config.toml
model = "multi-label audio tagger"
dataset = "single notes of musical instruments (NSynth)"
train_examples = 184686
time_shift_ms = 50
n_mels = 64
hop_length = 160
input = "log_mel"
spec_augment = true
win_length = 400
arch = "jasper"
norm = "batchnorm"
hidden_act = "elu"
channel_attention = "eca"
depths = [2, 4, 2]
kernel_size = 9
stem = "single"
widths = [96, 96, 96]
num_labels = 36
mixing = "mixup"
init = "kaiming_normal"
residual_init = "none"
optimizer = "soap"
beta2 = 0.99
learning_rate = 0.0044
beta1 = 0.95
shampoo_beta = 0.99
eps = 1e-08
precondition_frequency = 25
max_precond_dim = 1536
merge_dims = false
one_sided = false
adamw_lr_other_params = 0.0013
max_steps = 2800
batch_size = 64
epochs = 1.0
lr_schedule = "cosine"
final_lr_fraction = 0.1
warmup_steps = 50
weight_decay = 0.2
adamw_weight_decay_other_params = 0
Rows from block 5 of a small multi-label audio tagger, named by matrix and row number. Rows with one number belong to one channel. Each number is 500 + 25 x the weight over its row's rms, rounded and kept within 0 to 999. All counts start at 0. Numbers have three digits each.
After each channel's rows are labels from the 100 clips, of 14976, where the channel reaches its highest value: "top examples" is what is common among them. Only what is clearly more common there than usual is listed. The data: single notes of musical instruments (NSynth).
# convs0: first width-9 conv (model.blocks.5.convs.0.weight, 96x96x9, each kernel summed), inputs 0-47
# convs1: second width-9 conv (model.blocks.5.convs.1.weight, 96x96x9, transposed, each kernel summed), outputs 0-47

convs0.50:494489491507449471540495469507510517507492511507465562502493515507497503469515537484514463531447544513514488524503479539480461498487518488482478
convs1.50:521506502468513470468503490460540507514470500531470508493484517493523511495500477504507479474552473511511499474502484466523498523489525548507527
top examples: octave 1; pitch class D#; note: D#1; note: B1

convs0.38:514458438495493534517512537497496508485494531492535527487522493476511476444481509494483491494457500485517499537459519480513523515525476438468455
convs1.38:506487530481498510498471515460515487506529505448473509508538475538476543533531503507522545498514458476514466510523501514511513517505529488503488
top examples: electronic; guitar; octave 3

convs0.68:523517500468504480518521471504477491487525488454470502519502509492520530464479482462486506448478493476515454508475485493501502507516565453528503
convs1.68:489485481499507506502507510496493515532457512494520506508512496510503510499482515490503479500522526560473448511516484506500486476473504491477539
top examples: synthetic; bass

convs0.36:485537478509487486499514515533465512465488506473513491464533461442504472453468497510507454448555486507510484502520506521480482552487472499483477
convs1.36:521495489522512512528459510460501476464519494487481492503494492519533512495499465480472482494471487495474498526570537505511489474494470514471507
top examples: pitch class D; octave 1; note: D1

convs0.69:491490510507503486516518478503500519496503498541481530506532524484515493480461503547484520515482491490530532495507498501512504488528554490503491
convs1.69:489515471480469527496511477495496503474477480560492489499469497502464499480504493527457481498509504475493502513490509510479523494468564495553486
top examples: synthetic; bass; octave 1

convs0.12:527500455534495523537495496485546496479495427531441523469551492507482535500570495511502502485452514470469508480492487510487489483532522535474481
convs1.12:496515538459514507464539494533496497486522504523490526518497516485480486480485508545548509517486457517545440502486503506535577516472502485484510
top examples: pitch class C; octave 1; octave 2; note: C1

convs0.3:475470499470516546480514478465513493540513499532462513479465548520485483483538480444525519470521527525475494492485459504483493500475497504489511
convs1.3:536460524490494486502517470518507527493470508462475518487518533479475514512457519518497517495456467566483502502546543492504492492510507498478477
top examples: bass; synthetic; octave 2

convs0.70:509508449539556522492512473527509495497464496457502479510488483509488496516533481490504529495516502455534499483484520479472538496489511462505492
convs1.70:484482536515455487449510525507468493547508496485483495483513512477437487517467501520485520542501519452478479480429540539506491535490526494491492
top examples: pitch class B; octave 1; note: B1; octave 0

convs0.87:498468478482473496557482465500475502523539490457506476469481453529493496499472512518517495447525503552519458530508481472490488453482504475483491
convs1.87:505514488501497501445523480432495498473522504478513496525524475481456464546540529536479509504453496462500511492479494481521513522500472453476470
top examples: pitch class B; octave 1; note: B1

convs0.75:506468511499489531529460521477471524558508502529515490490499503494503483498511461488514499528514472484515510494497490515458525530494494465468454
convs1.75:493511509492502486472464502481514471489481465452515529545520503516502494475552503547551540529478471526495514499515497568499493503470527488492519
top examples: electronic; guitar; bass

convs0.83:482506501493497519498496490487509512516533443533573518509475471523504535529503473512527522468465487486500541493502508486485495533488475473484495
convs1.83:495499463438518487470499481519496489547486497514535537504489505483492494523515507498515516525497487504528522523525471492497518516478526479486505
top examples: bass; octave 1; organ

convs0.0:465562499530506484467502480484521489516482497514502543511535528534474504490502510528486524480496529565473515450476470509458503512463528504506556
convs1.0:493475528492518517527506523515492491447507460536502501473494511454546498491483521496522486533472487475530420502499501535542479492473512502490488
top examples: pitch class C; octave 1; octave 2; note: C2

convs0.13:486516459534492513471505523469510487461548460511496437520520486483524517479501450510494478490466500477548445512483512496492469485514487450525503
convs1.13:509526554464471492518532442527468484521459512524466562474479515478472483518508510477538517489532489533531499472487486492474491538447517501498474
top examples: octave 1; pitch class D#; note: D#1; instrument family: bass

convs0.39:525459529456495502470505497461493477502468502485503498485494497520479507523488504490498530503493510503486508448519530489484485497501468463474483
convs1.39:498483468488516523497495513541523508502495464493490527506501545487526488514526456479548481485530551481492475522468466490496521501503478525493538
top examples: octave 1; pitch class D#; note: D#1; instrument family: bass

convs0.63:504474501505493506537524521464523474499514515438514486493522523543476517497501516487529496520537456517446492561469497527482517495531521517476479
convs1.63:521498497499506499494510487528479519480541512517439475508512471439502510497455485541470496477513513507571480489503485517539503467507501477516551
top examples: bass

convs0.6:480528458506516521483524482486497499463518518499529489497535479514487521457504482511507516511504450513550499523490528501526541477497457531561454
convs1.6:496517535520471503482443471512512550524507497507479485524523464494501526495494547507494516503495512428486515479483487493492525484487523508515519
top examples: pitch class B; octave 1; note: B1; octave 0

convs0.94:508521475534465492481499514485517471527453518468518533501524500490471488495509507532454506551506463488518501454500529502526483506512468535498518
convs1.94:472507490511524507513501463507501500489495468501482485478444531467530489482495502477509484508525512486495454526543496498451506472520567479457535
top examples: bass; synthetic

convs0.32:503484459501434496519498465494479461469561489480510530504480488468499491466503501499509498481488522521532477501484476508497447473493460497483498
convs1.32:483501502489523503478506496489480544472485484485517509499484538555508522518512506474521514501508481500511483511463484471486524514469568506496483
top examples: bass; guitar