A small multi-label audio tagger, trained from scratch.
Model: 1.37M parameters, log mel input, norm batchnorm, activation elu, depths [2, 4, 2], widths [96, 96, 96].
Training: soap at rate 0.0044, batches of 64.
Data: trained on single notes of musical instruments (NSynth), 184686 training examples.
Rows from block 2 of a small multi-label audio tagger, named by matrix and row number. Rows with one number belong to one channel. Each number is 128 + 32 x the weight over its row's rms, rounded and kept within 0 to 255. All counts start at 0. Numbers have three digits each.
After each channel's rows are labels from the 100 clips, of 14976, where the channel reaches its highest value: "strongest on" is what is common among them. Only what is clearly more common there than usual is listed. The data: single notes of musical instruments (NSynth). In brackets: how many of the 100.
# convs0: first width-9 conv, stride 2 (model.blocks.2.convs.0.weight, 96x96x9, each kernel summed), inputs 48-95
# convs1: second width-9 conv (model.blocks.2.convs.1.weight, 96x96x9, transposed, each kernel summed), outputs 48-95

convs0.40:121086132192132127107173132148140144114167098135121124079146116112087135181189073077112116195123138114116155086098100168083146112122189102088105
convs1.40:124156133093093117125169131141152121075140117105109224139088172123152131121165106080121097089111067137108144129155180169103066095135121107179071
strongest on: pitch class F (38); octave 1 (30)

convs0.1:114150140151096129127200131135117120121129173058130101168119155119134114098138138138155132064121101119113101109112152137164156102170157125153152
convs1.1:163170169143099106102180148121148107133146125139107097076189125121135151125147122126080129053152073078153136118123126138096110090136150164084123
strongest on: octave 1 (64); bass (53); octave 0 (29)

convs0.95:082119114085179157129166140131115122108093113105128109129133111113126071098106094151133137093126156157189068106108139113149131219076100129169141
convs1.95:118114217144129107164147097131129096163124138155169106131182104104131111164115143125239117092178139168128103141144145172138094135145165146124144
strongest on: octave 1 (89); bass (47); pitch class G (34); note: G1 (30)

convs0.82:131107127093100096098123121133133089170184067126137107088140103086103157163129166122114146177130106075091128171143112113217158100090135083123056
convs1.82:095132110144098149204169187141104124133128135159135101186166217115115073126078140161141181123097133200107141143103165106104090143101136112139171
strongest on: octave 6 (61); pitch class E (42); pitch class: F (29); note: F6 (26)

convs0.80:104080139124081188076153155085115111143098180087182204140157149138175172142109119195109177158102148127134123137132112127098065139087190176140168
convs1.80:070142150147064099114141092162126187125180203099043149136154099092093154170147091081113087115117125142127121079154079119153107119141087097165148
strongest on: octave 6 (53); pitch class A (34); pitch class G# (32); note: A6 (25)

convs0.64:103144072072100100106155170097169178145139084063096099146159152128116100118128115152101129129086172177148089134095119062103124116195090129143097
convs1.64:182111192147166150118089141163110103105120158195159148106084168116155112143126104105187125124170126142105166190106132157057116113186207109096139
strongest on: octave 1 (68); bass (55); pitch class: G (29); octave 0 (25)

convs0.69:094095134105149118103141119111150192163194160059174073131145194164105075188083114129152134131133118119092171117122093089146138047167092128177133
convs1.69:112156152159107197091111160208101181134162167127105182109127127130162118147122137115128182123174142108126089098138132127208142096138093099090138
strongest on: octave 7 (57); guitar (43); pitch class F (25)

convs0.17:136113109173124130196161076175102105131164143021091053138149163107130123080182116101106164119090147159162141142105151174138102070122188116141061
convs1.17:143140073126094110115157164111096143055153142122077158102117161072139124123126125127125125076167123152175109127102151157141082112158138174108095
strongest on: organ (29)

convs0.86:139049165154133123075134187096132104155112135098095156152150159113083069091171142141170086122153108150108173120100064106114069147130147153134133
convs1.86:168142172108154185115085112136127188118179159195112141056096122093199182140141115099160112092148091140139156139117110158106150154173169088119125
strongest on: octave 1 (64); bass (59); octave 0 (30)

convs0.8:145136168091106112117155153094099097107040161162111142132153091106095150106170170144178111037095101091105133106119135088107167096090072164118133
convs1.8:177123198135177110065112082104116167139143138167109096084104087113135137129169075088148142148169162138080174149122106149117180154135151107116143
strongest on: octave 1 (67); bass (57); octave 0 (30); pitch class: G (29)

convs0.14:077089109197159141118074126159116106160190138192173095110106101098171146087139128101161129160127118138099095124099097053139152135202165073171090
convs1.14:109113144060082138142161166081097113172109144145136111128121100135155112107113118154156092170161130094137134123146082111183129182107107081130135
strongest on: octave 3 (41)

convs0.52:130112071205116161128165101138102181088131143127155108143125164140102182180116115124076156181143124111145142122136133120065156112086150123172080
convs1.52:164081179190130138123134137138134147065115133112099255084116091125144172155119173140114098117123146182064134111103100147154153073129123146128139
strongest on: octave 6 (29)

convs0.85:106051092166107081150136190129150120104154130099152130114153133148138105155093085172169142096065145082151202178095111091109101121097202128115132
convs1.85:117068127091081125159068137125172237103125068127107082157134165168164123138156078115099116159131101062079086138198098099079133192111077119121138
strongest on: octave 3 (70); pitch class F# (36); pitch class: F (30); note: F#3 (26)

convs0.6:079130112154116108141191118137105144099113188124134064080109089107175139162142141088204155133121123148172129124136143103122193133167146130124151
convs1.6:176140169092079097083133076148146117100177118126062056141162201108131125151235108098139135134166173118143130115133150113112118153150111149090081
strongest on: octave 1 (87); pitch class G (48); note: G1 (42); pitch class: G# (42)

convs0.74:160103101090129143142179177156074125115151141136151080112130100123138128173150153168186162087159127114133133059169144153170090091148125168132183
convs1.74:149140160109166108051089067173146124131148168122123076114166182102143133129104135106169110109109163162143069088124106116164136168133121125128114
strongest on: pitch class F (59); octave 6 (30); note: F6 (30)

convs0.92:117120099106155172187159110105152125105087127158109135085069107092127114123128127095117143119123134124153119169110119097151051199169084142158191
convs1.92:169127222103105181164188140156106139145167125144101168097118075142151122135132104108130104139157123148161060113168117117144120197163158150091101
strongest on: octave 1 (62); bass (51); octave 0 (30); pitch class G (28)

convs0.20:161157159054137135149202159086148134093177056144107128107136065118175144134174123131096115163134111134097097133168182118107138130169090132108119
convs1.20:166146111149092102100200128069186113163145123134108106166127193145180129101116131094126114172157168170153131145143175147097157134158190126112155
strongest on: pitch class F (47); bass (47); octave 6 (36)

convs0.11:202121123076098104075125184129136106139155181112071114112150103171105106089145146081155181122124143099103129130063171153118127111174175041071159
convs1.11:071121163076116145139078145130142108114126139137153181144069132122123148098169117086120123110108121080203220132109196122178080121167115199153102
strongest on: octave 7 (71); pitch class F (47); pitch class: F# (40); note: F#7 (34)

convs0.46:145133169201138109166123165138114047081104092132104106136142142096074083116119136062143109206093126096108151106137129159143126132079112095098090
convs1.46:116107117084062126076072132128149076106158150139091169089073117168129116120165104186155123110122113111103126093157140141121088122076140154124151
strongest on: octave 3 (57)