config.yaml
arch: "jasper"
model: "multi-label audio tagger"
dataset: "single notes of musical instruments (NSynth)"
train_examples: 184686
time_shift_ms: 50
n_mels: 64
hop_length: 160
input: "log_mel"
spec_augment: true
win_length: 400
norm: "batchnorm"
hidden_act: "elu"
channel_attention: "eca"
depths: [2, 4, 2]
kernel_size: 9
stem: "single"
widths: [96, 96, 96]
num_labels: 36
mixing: "mixup"
init: "kaiming_normal"
residual_init: "none"
optimizer: "soap"
beta2: 0.99
learning_rate: 0.0044
beta1: 0.95
shampoo_beta: 0.99
eps: 1e-08
precondition_frequency: 25
max_precond_dim: 1536
merge_dims: false
one_sided: false
adamw_lr_other_params: 0.0013
max_steps: 2800
batch_size: 64
epochs: 1.0
lr_schedule: "cosine"
final_lr_fraction: 0.1
warmup_steps: 50
weight_decay: 0.2
adamw_weight_decay_other_params: 0
Rows from block 3 of a small multi-label audio tagger, named by matrix and row number. Rows with one number belong to one channel. Each number is 500 + 50 x the weight over its row's rms, rounded and kept within 0 to 999. All counts start at 0. Numbers have three digits each.
Before each channel's rows are labels from the 100 clips, of 14976, where the channel reaches its highest value: "strongest on" is what is common among them; "loudest band" is the band of the loudest frequency at the time of the peak. Only what is clearly more common there than usual is listed. The data: single notes of musical instruments (NSynth).
# convs0: first width-9 conv (model.blocks.3.convs.0.weight, 96x96x9, each kernel summed), inputs 0-95
# convs1: second width-9 conv (model.blocks.3.convs.1.weight, 96x96x9, transposed, each kernel summed), outputs 0-95

strongest on: octave 5
loudest band: 500 to 1000 Hz
convs0.34:498423491546528483551439480493398494465477630417446408470472432490460463491518503454481462505555409492496481471511560516418411629507529517435507518533515556554399527507524483433493557454495460498398474514624503537458490512483557477453537498583550493523523508460404443571545531517437523555
convs1.34:492543506515557498487504521452477461503492442500457545540487403463486548503547462413494498536491509567588508563492472581503497511453376516535539587539394477524477478514559496533424461569375482604466561473542523494433513588532506485576537478579487506524452407506549451535545422508594418415

strongest on: bass; octave 3
loudest band: 250 to 500 Hz
convs0.35:610549441576535501446446520495482480514503540402454451512522564484485478469621440463504439434465487509496465508439516516524594477488463564446489491540507598478531460559502548420534505506487535535502517523511512547604488596500435552512508559428526573539641451483401423477590580517502516531
convs1.35:330515564508487508581579498575577528538468506505494512587513465470459443550563601519506614497580534579527446506515481525433484512552485470492600546547511457503477523529541451567458580458468526476499553489561509554470572548492552506504535569458553425494597521589513460495464433517524547538

strongest on: synthetic; bass; octave 7
loudest band: 2000 to 4000 Hz
convs0.87:536453549467494468421552479501556488510550516570528519599571469484500365522368455530411537518463498485475533574488510397464444492495466533519516686548460456486460449552450513457505586538464457490578489560487507459514558484451532472572507535508487450490522487478523556398524528520531411499
convs1.87:514584483469479625589560517569476502521422502481474451380409511545469544465550561518470476534524608544513456425552515455491479501502482482529514411534551459408475511505527540525536383524586532456563522385491505489532446521443425492461585420553487431525452480510470511492488491465457565562

strongest on: synthetic; bass
loudest band: 1000 to 2000 Hz
convs0.64:565490400539571580482488538468560382557491497533512465512549530487533491563478463524460450552523574503579533518443498473513559426606431431505505494511578526425481497539420455464454506494527530522494495550502575530621484395557436439484536496424467547440528503565479554523624491497538530574
convs1.64:420469525507498553568490568477537473530455416492572541452543494567526525465459541515562532520567524490498445539593424474549518640622545438417539519517522430506525537613482487513571541504536531455513553438602464516498520477471491504531520506422591597522524498470476625486518558456455501509

strongest on: guitar; octave 4
loudest band: 250 to 500 Hz
convs0.90:444506529523584440468473456399486561528477402507492430523565443509499495464461462469590454514524454544457633426462481428531443543493599420516567457513536512510521428534481569477514424535543547530436455479613466491514488535500454445485481560477573467501355501457515499512547479519536512404
convs1.90:420481460491461449510483591543523474502550559553471465495449505458523558456573489533461517466433542519584488537538562557560470486437512530643539488492564506489521535506488511593472424487419498450610462467473491500418491489471559522445512474583352432495375463502467567471534509537520511589

strongest on: electronic; organ; guitar
loudest band: 250 to 500 Hz
convs0.22:551468467477473461529532512503444445493571510476482529478447513581493579546559481490477548522527596466479437484525462642508449563518555547542491518421494492618492520493561492544467540479426457530484423518439489515441508476469384518618465461545524536574478407538520425441594580492518426568
convs1.22:460546467568444487487532506490493550388477484564504530570555622414486502514391474526453471491502479495599540478498566447487537490495587520565497441528377510530499491395495444544527586524523511576506573500544499521468535537516554524460451535570468454473430567424520403589567509533502569476

strongest on: electronic; organ; guitar
loudest band: 250 to 500 Hz
convs0.83:527420488550509537514493515411535573506492436489507452531566455466532481528461458492448432425362443467420572487555436541424481508503415517486431559502415511540433431466463504496497530515518461429459439470494471453520554485499480492410453513366527461517396476610451507550452481489464442431
convs1.83:459567443432551513452517539592404466616598567568495511487462497446417578516572512474510553517520508585562564465561501482567495532453580501515549455520508463500523466516485511491518489517433449522527411427436554493483525478521547506529632491476427444545453469366530487528530525511548487584

strongest on: octave 7; mallet
loudest band: 2000 to 4000 Hz
convs0.53:512421391567536425495496577528516475443537501461523479550531558512528478412538453437374494507405512561565505573488585492556539566516534436443494491527410581492464468431453523463506429437542512507531520444454462434476511538483461404509471550485565496452428467457461516486439518384525484421
convs1.53:492569500520466614586531396462435527447543513454474513418499485428422495475482560472554422458540502420489423384433474478483449514499523576481444507472467439485460514526546469493449443519534509501555526516586503428489507474433482410456451492590434510471513472492567622436447456496428563461

strongest on: bass; guitar; octave 4
loudest band: 250 to 500 Hz
convs0.28:480509464496485507459465420572447472539601584470571552497422432516524596433459395469521434513445452480503396580468455462494514509461527415505553481377482538509397570540542514520529442502435520427421470473506491565513528511514481501495475525469558463555538518591581525463454438546416496501
convs1.28:522455527497438421540520456502583507441497388492492433602585596416528565453464520528597536519503483542580497443493518496440473471525535525537457412522530502530595499437541539554416508494571489474505401498410493477536447590520513528523428456516478468464498524479483592570485598576545499509

strongest on: guitar; octave 5
loudest band: 1000 to 2000 Hz
convs0.10:497421452473526502506444477501543500526564404430477593481475492550490550476417517492522506562462434517360504538530564541430478569492601498483525457578493473467475498565506581471488496479473520504408438490530529568530448435550495418529391551448487496580347527515468501544448468567459491538
convs1.10:575456435471404519500549504493531427444493566536438441543508391506503483481496457490506478506464513524483538481514460587676504511533504538597520484450482549480483555499520375512468510436535503513604490474485449492517496547492390600514472381563353522510482529481505480512547533504516512483